config.toml
train_examples = 42238
arch = "caformer"
activation = "swiglu"
parallel_block = false
mixing = "mixup"
init = "trunc_normal_002"
residual_init = "scaled_by_depth"
optimizer = "soap"
beta2 = 0.95
warmup_steps = 320
Rows from block 7 of a small image classifier, named by matrix and row number. Rows with one number belong to one neuron. Each number is 128 + 24 x the weight over its row's rms, rounded and kept within 0 to 255. All counts start at 0. Numbers have three digits each.
After each neuron's rows are labels from the 100 images, of 14848, where the neuron reaches its largest size: "responds to" is what is common among them. Only what is clearly more common there than usual is listed. The data: capsule endoscopy frames (Kvasir-Capsule).
# gate: MLP gate (model.blocks.7.mlp.gate.weight, 256x128), inputs 0-127
# fc1: MLP up (model.blocks.7.mlp.fc1.weight, 256x128), inputs 0-127
# fc2: MLP down (model.blocks.7.mlp.fc2.weight, 128x256, transposed), outputs 0-127

gate.1:116136160120123169108105150156101100166110140129144130126142143102152121164093069158112121148099129124102116095116147104079082117139161092135131160135120132096127161151122143087145163070115080126131112130065139115147096115143140187133134104083111121149101125157111082129111089141126120126134124129122164097150114115125116110143090155142092149124132158150112122154129123124148152132101
fc1.1:118110120142147132124135137107146114151137082094129138134120122119163127130104087105142157175126145128106124088111096105123116122148141038162149117123137126132148146148098157081165150103108087132125137137150101115123100128119096177143094120100145134158143132111133088160091157115114138124141091112121144164102086153154177105118116100131137142127136146174147131191139115110100141126108
fc2.1:108101155143147078112079108118126185123085082083160115159125125122119095192135109123121148134123164147095095084136101132109150102137159133088101152113096158162118113092129140097111138113117149099108111146155099110142137112147096158152130139118080131133102131131130135171123108113135142146122144129090145124128115117160153120140116127111115137098145163168133111120132143079091101127156
responds to: finding: reduced mucosal view

gate.141:154115125147126082125151096141166119149112138163162126128140216108112138130166137141117083099171107092146153137159119119130121121135123150127167139118153150156122167118124116143127101081108150107151111149122134133107127162187104140136125141156116131158139154114101088125135159139117108140105113120158161159087148132122150124138118166131121183186156121106109147104119132120098149151102
fc1.141:121145088133112112107084097094130138152094086124158165216111116149118134166126138143157101159120157133111129121112127140126110121128119163056119139140141116144127115094089132139140093139164141115126135126132130193132131118098144132136135123145151100170137122131150115177136154113143157113122143109156126168129113148132123131166125147107113114118138120141137170165108093142097097161181
fc2.141:152162150123082106152162150118135126108122135111133127103156160098154166097127109107141128113144139125119123092115152129126206116125103145134113111115133148147118142171176131128157153102106121125136141096123132094085153140162089145171122130157139138158080171076136122142074132156117113134134147083114170133106129138143102099121091154108117105159133140128123146110149108093157149097154
responds to: finding: reduced mucosal view

gate.43:194155114136131105154114134152189108111163123177113141124129125122129105138131116085100146152140126156148142155119129131108140124146103130155139168157126121103103125119115107134151161127060099148140127154159129124151169122117104113098127139090149133111152120072160076112136135104090141172098160120115077128141154170107091131183127123143097131121138110107113131114156132137115146121112
fc1.43:101087114098095132109092119100116095130151138161115140128128124142132135163164100151109131167117141169085176127127152103134114159131140126124113141080105139113125108086121121109151132160106119118143103124136180116116089133171083132163165120137155156154126127160131132164159109153120139092124093133126124134140077092164104122114152136123135144185090141152152141122112133125059116122135
fc2.43:185118154101111109120086097139116139116130126144139135055112120137134171117120134136091097135075133102123087138133112151148154118098155115089182148140135124152087146153133109108132134114101134112109121135103125134122122097115162098132133157110153147138093112092148127147160125113108080099159102147127133146166170149095132137178145153125142129155122103102100102110168133107155143128175
responds to: finding: ileocecal valve

gate.133:089127169137123116113098130139154145155130127159161112144116095114138131148106098171128109117149103177114131176163187146073112119088133145129143115147139150092116091134138159123139157125146105124127096140131126109141141112140106106153141118096140155125068141156110157117097144129139142121163079084125099106124121101158102163149131166155138096137110123099138170135119083088124135145158
fc1.133:146111123121117158107164116140148071086137121093144130134132173133165094102151133131106147162082135100154130120143123133155122110148085103142111102113119118144161135124124135088133142124129125150168106162168095143103162107132145142108100136109109117130138146107120155150154103110143153154083141167099134184078107136115109108120133116121126180122155072157128124110158131134098122134068
fc2.133:134143103136102088163152131129142152120105131123174155140120148095156140112159135135127146148128152109113099130078067125141147110137091109156097139097128132119140089131142127089119112139099171135149143138161127128136139129120156112127091138139123055183144145104117161108163136097117126112134119155134175135114061126128103124124085120095108131134135100181131083125161140141114134165110
responds to: finding: angiectasia

gate.110:083158117190156104134120123146166103107150152125080143132159168155109091173129117107108116128138102161129119120113169112111155140155119133135127113131142122087140147100126094142132112121084133136164131131132142123115141168114118114157140144101115168104149071109110127136087145136103109165155116164128116127133177098087120107123116151131092107137138161124107105078177099132129147097108
fc1.110:128119104170143131116147108163149130108164119142104148141132099160150111199105122116138141127129145135174094101124194124158145134159142147143128111105144079116139126113125086093094082114094141120126164111126103106114123173121118151129134134125121157100121115117136137141077155154133112151143157119129141158126160136134126100113134133143121103104109138092173187124150082135107153140071
fc2.110:097137142148129151113191180139129136065165140139124077123135122132098150168140160159135144116133110117172137102107108159116121087126098121163143109109119146143092140127152134145095149112121164146121119085175110107136157112114121153105109071126109133099091130144142123126108135153147157126139102109115136142125150148106125177109097093166108125139142100143110100166130085107125126085138
responds to: finding: lymphangiectasia

gate.113:100127117144150127128135096187154117135110139140116112137150118144122094150139093129129188124109169142185150148151127183133134091121102174110121179145093133125143107155145178123135099125135098127104142129133118095130132130122087111092157139154120151105115097154146117116130129109154117107101145129103089137124139123153132152128157138103115098110179144136178151169115073099141158101146
fc1.113:139146101168151170142140131138140168126088199136095082159105121137184100059132095126116172136107164121161106133158132133145102114190125108099129106111105111138131110152135155108135123125102102114101151130101101099130104156115135113117167110167115105150132116148115132166107132126131116095091145117132085149108159130103127144131140134128130136102125139138136122161091107133168141132102
fc2.113:140098180115121125118170088113122166102158159134137120142161124109132112138133154146125132063094165108132091138160054115116104097132121130198155122128104104125113131109172152167141111131132103140134160135151112121107124106161144098132101121136156100108119102106109129114111123100134111148155094139133099122128170161124116112165108083114158126091148148105117122126135156159138097135148
responds to: finding: ileocecal valve

gate.150:100139110164154112135143145162136116148132104118165109101139130156141131132136127124114117105097106147122130120197139102215141127112096139155107165129119161133174112141128152132080109106106133139129127142101135073131099097131146134115139167119091166111137150126142162119143151087153184088137166131123113132134152123113159171104093134128101189126116103136118110122128130160146123143139
fc1.150:141163090136096103119131121102095087119132108150154102153129092118123107108140127148101076169112132105126144082122079119104129105127134127116174165160123140122121136112130135144100115090066135077149146113091107147140090099099159101137106135142130150101120173123135130147140132136107109097138150136129126174132160148136135168095103123152109140093126114138169116114082139113165176147135
fc2.150:119129123128098109112128166143102097133135119138105050116118133100147125129120160117125119148126105116165095103086179123130132143079154114070128185150121148144085133084118156151119091106116122134113134162178110168099102107119116102154166130147133115125153159125084141107118147119159165105143138152163162119096115131145095121149122139117138119096096127139168132101112122130144111101114
responds to: finding: ileocecal valve

gate.247:165130077112137134124174119122119101134142152152147131108161107135099112138133142089119163136116124117094137141141160132117138144189152121137128126125129103131128087090112081095111147121127101195139133116141098140120182150135117120124125088126141144131148115126148135141170169135138168115141142071134133177143151173072100133153151097138139126132120123114094131142060161123134128121157
fc1.247:139093122137127154129119100188180094163112176135134122129126155130127122101130086092106174121126123104118102149146143146153103140136162133115100142125110117094111100100138075145103172138093119128166117114146099145093124138115176107110123087122138109131096102145094123139136129109149174112142147108103144137174135096076121135142150116155117149107161155112073117107111093138128100127132
fc2.247:097111136144176081141155125110097122094102114138128119109192134113131089167142100094107134173131129098138151117126135098141143102101160130102103129161125138110107161091152145159118158109109093129132107123189140116098107146118142165105125126111165155109148177091131142113119094119147106103146090082122138132142127120128170154094100118138149148119151154122165124155114133120120182138134
responds to: finding: ileocecal valve

gate.197:110102183151075169160134143145121179104104073113170150116111116126153118086137119134121117122163174128124112083133130131129143116172154110161126153122083141121109088106138151093119119134143102142150160115122106126146162163116138127121128147127141103136152143086121116132107140083169116166138166149123101153095150156113180138141163164106100141158131127129152126150111135092111126116136
fc1.197:130084112147122127129143112127162138136142097106152140141155116157145078111118105082115106139131179121145102112132142127118109123154170125152117117116090146125114121090142128110150125121135138111127145118140155117182179147126180097157130166145144153116153103072091115132130118149141137185150118159115126121091162140153133123141125157092103166138094066145136107090092159130128147144093
fc2.197:136128136141132145144150109158116149140136120142112133063155149123131079138133079181112100121135122117139078111150102106132173155169155138125188115155141165174143113136122170130112132138160123080139141131080152149109102144095119120137131161079132100155137135083132112113111074115118150094145127110103092129096135128116125125141132138187127107160094125146128111114119127105122119141143
responds to: finding: reduced mucosal view

gate.64:130173128066113165099115114163153087097110113124170117140119123165131150152080118108173145148144116127182135128089117114109133097119082105112146138172138114096151157148138111118109174116083133142142101118147123148133149132123117113123126147150137144124174134163121108133133120094121133127134100122153130162113121181093118161091123117124108093151135110133099157126167136167123081129163
fc1.64:104151103120169149105132097141164114112113129151155111125118142110139109130110097122128166137133102157115190120148161156097116141169141104124132096148146125140137099139184101118109146113124157123067165155104127124133147137152089150140104143163124171118167086170103149138131119151128145104181089115137152129113118150158119117147108140155063107133100129157083129143140128155129121097120
fc2.64:145129167114129128090128145115106117171098092139103123122134157143166115108139151101119106125123172151114122097138129144137114143153130132112121171106183119138149134119091101120182104125117186126114149131119107118105124117128152178152111091084136096129175134096129132129115136144095100119161118136120129083169115185140148155095124117114164148143114100136169133097088104164099159104117
responds to: finding: lymphangiectasia

gate.143:110098104136125097057114101131122108155148114149110148119139093130147122124143146139054137109101127122127136167143104086155117160159124108136140113146090124133165160132136159139140140168109089107139111121160102125168097112157114176123168155183107091119139112134109159166145113099096146122118128122137157092100162093117148107097099141114140120112157128123115139097155139131158138115154
fc1.143:159126161127141110132099147114119124130097100179147119126103098116139055178129142173177126100106124156131116121105129161139131084124107141139148168110177121107109124117112140164132130100128135155106120109084147123089143149126117095107130096113126156173142112126112136103147114124107142136145122093100112143115076095108112161111095140139115180143108168103109123110145119099106080140144
fc2.143:135121113132124108170127141099106134166135119144132121124143138122110115123139148091154142144137130140152120106155152104140166140127179110098129128079115157111096113113125091156104067129170120116118160101140118187130144159119048104152115087122166126125131143092137138125108156148087091174135138116086127120125121111117120138127073143118127158116139158103120175131106118175118117151106
responds to: finding: angiectasia

gate.26:112116152118121123118121175147129155127171136135128191092133119093159123153111074075098112107135093101110114093133149146143118121159161137076094133174125081157168142124138112128107140148141146121132142121153156124149147149129126145095164136124111077122141127161134158161184145123150120130135120087100121147080108129135125109157097118133148097139117088133140145107145104170117111122111
fc1.26:114165106111123115129168127130122168176144150132133156097157093113163110181107088130126120125085096063078113121149107129177126136136113140082107156152112114124128107105121131152116127102133104073116153105105138124130192131109113132079116167143127104147140128133129164143144104115114130135070102078144086136105144130130113131119134141134140106116115099135121151123166120126111107114144
fc2.26:122094156078121103115159149075141116139149133140134152063082106102117087143117119159145135153107113117146151119108117136135115166168133147085120133125117126116156103120145117133128127086124149150134143088143130071141155077142146168100136192167099109140131123136150149137140185099101139132127151128084120111116147128098120101098129162127139092125107123139131151144104165108103124109122
responds to: finding: angiectasia

gate.199:137133093103123177131117163076141145094135134087124141108132079125114157093140092108127144135136146122137143153122090058150154128167166138158108121100093167122084097115121098143114176111096072119141142133089110070109136112131133128129104146147128123109122112122104138135174107095123131132112162113160152143111113126143153145148147077135112095144113126110105132112130148113130122102159
fc1.199:140120107108120142172123139147132163140095119109134129142116151112103084105141145148089092164120142132142135138113162106150106114152136119176148113066147107129132107098108155147116107118093111143141131127149184096102158120173106159147111145140128137172098096143159158133146113150116153097087159113139131157161175153112120138140106137152159105129081148091131131076144128127147167097117
fc2.199:149083125085136141115155155129132113150107106145133140160142138142122177135148134155124147160161133091106137110153173088136132173117144170117152151085106149159150123156093139095111105141150139112104149137073126129178090105144123169104166127112138141107107082137091103138107134134084109182142137101125155123115087154131144136125150157088149151108126126137108132138156092132156110131128
responds to: finding: pylorus

gate.29:121163106115107084117142112141163151149106122110088105095113133153160142167181131106134146133139107134154167143114155154120125112125096117121142128098124087096131103119100128115125101118130120158130112129126116127149115121136114157049089150172113171089150107111127174131119147117164109173133078141134124099091076170129119114125141145152117096165147116120135134121130139154143079102108
fc1.29:151062162156166127128084153119091089110118155138126148133116147121122142127124126151086154095084147141084119133141082158129124110105147167140114121119101137080140114115147130122123109112154159146116157102076135136129138147134152155174113155090127071111110121160129121090117114126115155066134130144115139120166114088105141130151142105096152130100130126114146097167130153096138137132149
fc2.29:116161153167165094127110133103176154136107109106120158159125152102139113144159096110114100120121119111142145159131089085166162149120115146129084096130120175120131125118113177169135126096194086157137131132118146126147101114086108163119147098104143102127123124148138108144128159115114127118086144088170117132137126116164133125124160098094155115142131121077125108159149153123125149107104
responds to: finding: lymphangiectasia

gate.238:122132162163107119148112110100129151104105139094114124139084112108112109098129094167162107095123116197077138123147132128069131079147144114169151115132145121124141127115137105155128143132143192092137127146104132132123089129150112112118154118143135133113115162146094107112098133169112152153100096077108102076107141105105132106133120128092168134092094150108117116134137118146111155120145
fc1.238:115126113114116120148145147174104135137189131142128136062131117151143118127140090148148148145097177099160105073105104144132124146144132121160092155164149104112140110102114097075124090111137094142129113126176162153136136128101163118125115149124137134138160119131164165135158125097113140131111139137109165129129096119117150108140167096137138104140123148154116164119146095129097182090166
fc2.238:137165116144124130084130143099149111129160142093135132089091148170136109139135127130119106130088100160184130112141074130118151132123098137172129166161182131118137094110105128095145128138109144135118108153167148158096096150150106094126143122154055124120152162067132138131121139146158142143142147086130141153111135133127141144182148132140125151170146126149114119128134145151092132158131
responds to: finding: angiectasia

gate.9:126158092131112121144140128156163133143110096092099144121127102159150117142121126109144153134105102118137127143146156150112127077135107102108141121151124131157150124116132136117117135129146079124103156097155157123148168120157146122122121115145113185168131172152138093115095156105131114131083132196199139153150094170147095173117110120109077149149143105148108148087104114114122130140124
fc1.9:111103152158171134149070143115129113112146151128161151134166106113114116114088107156131116093126144117145114105132059134154128180132107101113082130139115134137092113147151121100113138092133168148136088143106153155101098143129150115146136113103108072128163106125097118151147117117121153124141100115135143111108126103113194126184162100103165107118102114143153113149112099136154135134134
fc2.9:131129110121128147113083110119096175132107150132106194129137137135099149110153118154148102189137130081126123115105087120152118153105118163090170105106127133100130104095101164133107114155114105163177132099111131155104125161102113152121089104087155110135095149125146115128184119090153095085134105134150101096094139127110155150129117117115137130131126150111097124101145157115136114111134
responds to: finding: lymphangiectasia; finding: pylorus

gate.167:163160116190079137151127133139117112159107143171146129114146103105115124140119159125152091093144121154131084132150129121117133131104142144130099133116106155097119130181096139127111160114109125101140100120143109097129153147090111165140137153093098102115177085141067165105128095144150127100148103100201154140134122142135155133108155127097158121109098148125131100129141111134114127100149
fc1.167:115109126099124096115136128173114160106160157133143122106140189129137135111124122093116112099138145116155129113133121162139072100157145137125144110088138153164144103139120087144117106143116093125101163147153146124113138155113161120115118125123147143115117183130117107125111158090129077137096171161099147126106102146144116092151113102079109163168101118149147174130119141106181130166114
fc2.167:155109129155161104145122106096152138128131098111109133134128135182092093094174110152157145150109134133116117143114117128156082164169144144102101130145144090150123123168138142140109134129118104130161135128120123175133151159133126130155094202146082155134138102120107078100155135124145149150097107102116112142138106080160137114114070120102163150121124098146122119121116148146127117160168
responds to: finding: ulcer

gate.55:129161147132118121161125128105155081158140120167097106132172120136152112136128137147177097092112131136161148120147141157138113116127135162109109179152145101166134144148099144156112146144197128143135130147148120159146123129093105143087100148141144116129155136134189143137117145089085104139128141119144120125146100149143146162076068150151133095131144119096163143143120136124116096108170
fc1.55:132135143135175105117158113095102172114110147099157146147096137122110137164119166119120189144138117119114165128107114141097152154124110149138102138100090091134110159142147154137142120114074167111143149128112188139093162166153138126175125108166113153144108115141141141081116139117134147111096047133130097143092126115124153115145138116115129121135078158104141123143141117122128130122156
fc2.55:084132119152068172106129144140107118127087100095126142102139138108119128110133126121069133128106130109122071140111141114140144120152142147143139095118127111154101127111138138087146128097150119110144124138128135154123092151150142053135102128113126149074162114163126126078096129138155141137105085164108115065138118147094104139153156089180137134157097157135110125110122116120125146133114
responds to: finding: ileocecal valve

gate.230:131116108143134111123123099094144133134113127153147120213119136174141132162146163134144094135122137159120157166136163107074152181131153136117159140138157137131137135123113122109130126066126155147107122104124090099080100102148091164132128122098071129144135152124131109125106105117150131130133150096114157124109145150106155109118116164134126167087129142144097182126113135158147094154122
fc1.230:134083111136144178165123063140118108188126115095165132127131126169170143129101105171149146148118157158144106121127120121173167128122120101119160158138118144134159098105111153146151116099114195144171108137149139114096129113139128125151128136133137142139153110095111113106176120104116112141129144124150149185107100153100170114105141119121116145135188158123117130121111113146148127125131
fc2.230:120151177172100130165135176124141086091136140166136140094113171098115128123084124153089137096140102121114130103174118135114134123119098137155115120101118133120130121075156163137192145085116149143109113108154095115123111098152130130163141161101141136133130128136156156136082150140140119145132153102150117100165128109144144108152129104141161157195130116132131096112138158114127139144091
responds to: finding: reduced mucosal view

gate.127:163102110095147139120117081138137170110119154133136120139123111178186140118160139168082102130132144118124109154131093109115121137123090173086142150143145119115128129116148126167105132122085161112111105137088146116148112171119145124128146122102090112154140125099130158101095113078165091133106157103136131138164163116131113152132104131153100152138163149116091156133065115120134150100123
fc1.127:175131120140114120134142105138115121123110157129155101129148162130165164138128118163111069143100124150133118099162131162107110149142132158088129097157099098135137132110170135113126066094096170113127132119132175145145153133142180096133137130089089151132140143112165153148109147094149099133112178094144115143137156106137107116180145120159117111158151155111113134096114116107147157098126
fc2.127:139158117159083112132142117104140150181111159116156139104155147133148132136115155166115155134098115164104138149143137102155156124150153113093061119172138146124147143141139121160134140132159116144156163124127186130123125110097082162138166123149160108142146148132129084070141141142108139154103172132120145141113120161093098121138167128119110085118124137151158118150123150122151073122124
responds to: finding: reduced mucosal view

gate.11:091161146109108132102145124120105133114146127107148140132120151106149159153124181079100067133099143139148097141134088128141138136125139103158156125136147104170111158140111086121121171156098126154088130102148162096120117070148119119116072139103118124153126123063157144130104116118135130146126197154118112103158126155131140125141120150105104131124119096121119111136095157162127150135094
fc1.11:176094111135134061120116110168138134121137094170112078117117140133128109130120132167133140104138102104100145090126117153098164118111129109111140154075141129112135102155139151132111125116098167123083123129088090105162114176096111131144159094129127151136142104150104133133120149105097128110159125120138188127099100102148104122119124106146164166182129156155143157138128123116118100102143
fc2.11:120133132123173166114096158115112137154137098181117143159132100158125108108116164140125123151073143143101146082141119109128083122093120170081141127115132108142082146132144143096139146124150133136099140171113142087155103113140157137133151124111133132158116101107120103146131118148167094148134153142144126152143121093119106116181129099123118161153152143159164122161113128118196148168152
responds to: finding: pylorus

gate.161:120137166147144143153156139174152144120202143123156128054120134125096121096166111151114094151116104097107114161148114137088102105114081148124133140140164108144141159138122106117130131135129103167122133120151155118111116136099112159112112161140116140131128134060128108155106127110112164169099134145157111135080126168118136119093110153097109140121090148103147153146094139120136118096126
fc1.161:137105088166089137120148080098148133127170145159123136082124113178134165139146162147183101153136083098157126087136113181129106109145096128102158124144086147122126156136110149128119107075115153140166141128159120131129136135143109098075137165132099122094136103145134102152163096121108154140114129118114097138145131121144140101163130132141129141120128133155100162154134173131161146135137
fc2.161:118158120140110145068135140112087139148111154124162183131144131163100124165172123164094087135147105139145137135111121146148126121138128143146146141119141140132128104128175099110133114164118134121107123124129133122108133132143179138144098083126154132150123158159132120165148108148146109130096101069058119146101135096089155166071117173139130141102119127141137137090130147101125167109115
responds to: finding: ileocecal valve

gate.122:109127120157122085105161152165148145142176139121109070124154152137192164089073145115122135127126117097105124164163157114146142168146130139116117176133123111118152133129148096085132093115097150148140119099183123101144129126113093130163115147138165117150126107171146077112112125145126106124111120121139093125147187106142077137130103139089108103124141119131132133124132130139139142123126
fc1.122:120111116143166144083130146151163192114130130156137151113141137135065145127111126156130170103126142157137095113106139138147104148096121138106118152149123115117102132178154130109138102160127134141126100116122127141137165121137134067072106121116130135133128118101170146137135137131124099134131132096153160122106080122070075141114147091145110138126126143135121178159134140145174168136179
fc2.122:110152109142123104115143151150128123127111125142140113138098182104182131128139131175161101124164138131095076138106157130142102175162121137154116140097138092139120123105144128154101129148119111122132152152082143178145122104102125141181115108144116119101145136110124088134141143144150142178142156151142123154111062166144137148117119145087124177117112112141092170121163140129144089140157
responds to: finding: reduced mucosal view; finding: ileocecal valve

gate.71:150086163144118095135157133118156137117145150119155112154132129154091133152080137144081112119118120128125116144116138163185106091172108116144167138144153131115134081144082177122163146099184184139135119096112102134118163137106144109107157114098126125109137136108159146134143141134120131098139175129171094132151150138097175118098112111110119110152143143140125173153120131126154105138107
fc1.71:101143106112099116132110142131145107106132131177124107112116084109168118083123157114146121143110127142100111159127098134075179132145180112095157147088085117149151165095153104169166114145121147119118162095138133117102146145107103150171103113123156111153162122148131171121081158128117155113112131113087141122132139137115076117169142126125126133145125137133157143113112153164085101137117
fc2.71:102141137142105151142110136156163104132112141106144147130132154133163157147150118171129168106097148133089162165173149137125142133129121144164137148170123113121163109092146133148085161131182128144117135178135115112119131099140126130130126112151065118100157129161121130142158122135168146154156171165174150072119092133123100104109111172159104109106150123110146125130100117121153110117157
responds to: finding: reduced mucosal view; finding: ileocecal valve

gate.66:133109116145121169178150096087135128102125085134154116124154100109127139147145082148133133111133114132135112144126157137152106173138172105121156100143133179105149147125137107125146132082098113118127073117114132084133181065122117123128138170145148154103162146164114144149154134166148150120091150169149097142133132135122121126131135116132142130096065143137107158141145152125164114099148
fc1.66:128108113174125131139147155134133119123119122130096122126096145171135074081144125106110087139158112142104160144127137124122148119164103151166158143148119126116141123126125123145160143119129138112123155084102173128163138081132117082184180089136156137144136078145179172114201127114082140105151107130120102127150115138116133150138125120152132165151112140107100130120124107137113145153100
fc2.66:140153093114140123067122140169115207151096117155163155151093152152183127132160127141109126126131125117134138129127155127134130162085134114110163141149171126107062132093123120130121108098140145086120102122131161112141122077161134143110084144121143089170145140151109120147128109139109096161134105149152123145116161143125126103105141148118106115150106078148127144125153102118152108120142
responds to: finding: ileocecal valve

gate.254:133156149150110153086114109141139141097109081130127211125114121129186109124150139125145158163140198145135145163110170111103127132128120088142130115151136120135176111111153143116130139118068140131103118157119098137142130123121127106107153091095127100099120166115123128113150138118180140154096109110144110136113129098125100126134110131082141133109146135147109177150110098128150138087156
fc1.254:156150144094127062129145092141144146142129172139130091122144153142109161144147118129096108137135123104129146131125131152163131073169136153108155111124121186112133104103121136155119138097181113112106118132132142124110158145116135102134102117161124154096129120142113092182149127120099163180093142099113118115099138127113187109105174134125145157130121116109084132081164150135112138142108
fc2.254:177161124081127140151125147140155148135138124139138086083138132127159140144157136120159140094139142148196131135091121131157103116129106151117148130144147152127137121093185140127135128126113138119103141108182155086148137125163141109131123123097174128136136139111104112150169078160109145145119135161132135111131085140124122094153069126113135147162125173156121136153108158140106163155178
responds to: finding: foreign body

gate.148:111185173109102125165120130104106096143107173149128114100128143174108110140124153117115091115152124169119106135139117126138105132101106109133092134116113118112116138088113151151158149131159123152136121080129124159136123131143112134090086139135130089129159103139122112133138168101095124081130098210140140104087131164126120126137166092137131078101158152147156107114126125138169143107136
fc1.148:112114102113125127107155118120101127123126114111137126109114115141167119139117176163146138145086128089154150115108155126161124152123134155120159156147138116152154173187153127141141148177093124049122112152116105108128175141156122132141109109144100127171150143118177157133141134147112130157109145140130119140188148152142092124116156115147116122101157102124113171111141101141180152120089
fc2.148:142113130145127151131169119182153122111086151118105136142092114097117145164166133136124131130171132096155106128151108114115119104142110077113145087167171140100124092136134097119121163094091085146119135139168099144154112153138119122127131106128144103127120123114118138138114139123115151174139124127110115116103155166186095136068077114110121123189088122119104115125159129119113106136096
responds to: finding: ulcer

gate.196:133131130097117167117119106110163135165136128146150121120104101135130123120119152169132148158106159088152111135140130119163096100108132156149136139147104144109115145134154167158145174102115148127106104163159183130120083154080152129124129122105144132133138135085123136119145138120194105129132098121099145155120144164040127122078124160124114089130159129147119137093127151101150142152106
fc1.196:134131130122100178136124114170136132144165097140098100087109080112167075127128128141126097134143155100119137125131148094141100082140152147148138129141124157125107091115153188146090161089112154130160090149149155131158108125117095068130126102131137172165125142123105133106123121109131125141126104081098110138128134115077118147101120156133140100146152166145135100146143149128140140175129
fc2.196:144096152138172103113111123150117148130179138085148136150114157136105110133128131122177120133132147115132091149168112096117108122113125136176116164102142101137167138092109066138118128164174113127164169137087200127103159149154126137161116114121160133148167168107150148138135121150104157120150133117128144110149106096138121148100125127126149128093140113140161127114152099095124140156089
responds to: finding: pylorus

gate.181:129105133102149128085129161128127125141141118152123102108152155134112142161123079110082161088122140143127083122124150098133134142112117118139148136083086139139122137132129119170135141124133151097110104115083092133143123096144152167116099142127165149089093133123108114122145187104124120106156084110098168158131175177103116144121127121100115095116163133120084130120080138085140117092156
fc1.181:144167116093153156111102108128138157111142142096104116150162114096185088083112113159103128156105145150083159123125124153159112133137186130125119127143151139115125112146115091098110152133178143127108126163148137135114152099137125130122172161143117079131119113113125107113148092134168125172125155105128116097095108179134159148144086152133161155129096119139143112148115114110133153100086
fc2.181:142158174118171104156125139150120083119095121147124127168156105167140148135101149135127119114149132138128158149068147083140132153114156121131140127116141104134160134171135102106128102121091090128108158149161114111136120120126140111112120200137135101131108136150155134155107132148180155125083101105157149175130136184155100156094146133137106105110149102147173130139139134160127150117118
responds to: finding: ileocecal valve

gate.164:137144099147114151164133148127126153079130143139130108130105136102144116097135130115076119140132120092171083114131125132117101162132120145081126116149107186145156120133112153095162142181118120109137122117147101097195092127169129156130145110127114138130125132122134150126100180113124125105123104154171184141108211126147136126142119116123137130099136119140121112140074123111123157165125
fc1.164:125122179091115094124097162157142107122114104140126093126154143153107100106112129113163096138123127112138150093123141129088162145090140117099092126099142140104084120143124104161107167047146115105145135132113119153105170143131122126120092147116131119106120165082144104096116121120156134111111154096143133138138088098136100148109142105168155174167119157089123122103095128107129135126096
fc2.164:108133119162088076148119130127109124154117117112190140076134134077115145154104126167141169147160128129132173091121118110144122136096147152082124128099112164128113144110144078134137132133134126168092114113101106146153129155088116107136125143123109164148115164146118156104124127157129137155101164107059184132140099103144129131149118094135128156123114135110126125095171145140104131113110
responds to: finding: angiectasia

gate.223:128125133131121106138138116151123097165142078157185175144112196130129137134154136099130124170139141135128140140150147147132109095116140147134143137126141113125141168145096150178117138117130125173117131108133119174159107166131105130148106143125134134118099064115134152162154098145111159160109123160158146137137150136178095137125142167107118119155133158096152082100124171100111082139143
fc1.223:142160140122118160160125121148138101115097094115156155116086142092163158151135116128134120158099086146132166150142138142106085120106092173117121135126139144123105124186130141142129120087100152128063111093141117176146095135132138138150138153138133105171108113160130125132159117152156125153117178105165153180107119145123138123154173129143130118162140108144082111122099110147116165121133
fc2.223:125114123119127153121148175156116142133107122109099089132122146101136146125128144116086159071105175174111171168134155151143164109126145142125162178152122164128136122115101097152160100115130132160150138105142105119099101140165128178128127183125146121131144143089145141102117128112116156109124123145157171143085135067089113122132132112165117118170115096114136122121103109116164144142114
responds to: finding: lymphangiectasia

gate.90:071136154132139091137128103152110112106128155176111112170129111118111111145161119134075101152143129110107169145166130091141131144121110116081106092119090095129121091116120120162167128138134157132159131107104104133109109098124121083171097129131137163156098133145143086165115097142126128162127128113124095134162143125093143164109150127114176105123106134110136107143074125107141087138112
fc1.90:133101037128180147100116138142130148114162125097092148134124108089103164112177144102096121115117111132116132132094139158100089109095097127120162144148141110148133140125086145137111127126138157138094130136136146129160127118140095137120137098145140117161121107130116120136134069169133139150140126201160098129130076096154129127103143127093104135122116122118133126100153118150179112144130
fc2.90:172122103136122100146095118144103082145121108116157186098120105127160108120098151132150167119146068088118113123121115140132150147135162138135115134096102088139142099186160117151137142154137150119127107125106123136123180135092140157125136141123126179114147132135109150133147122096093136154123140156119124116093087132099152181125147142081147095117119104136142138139143141110063101147149
responds to: finding: reduced mucosal view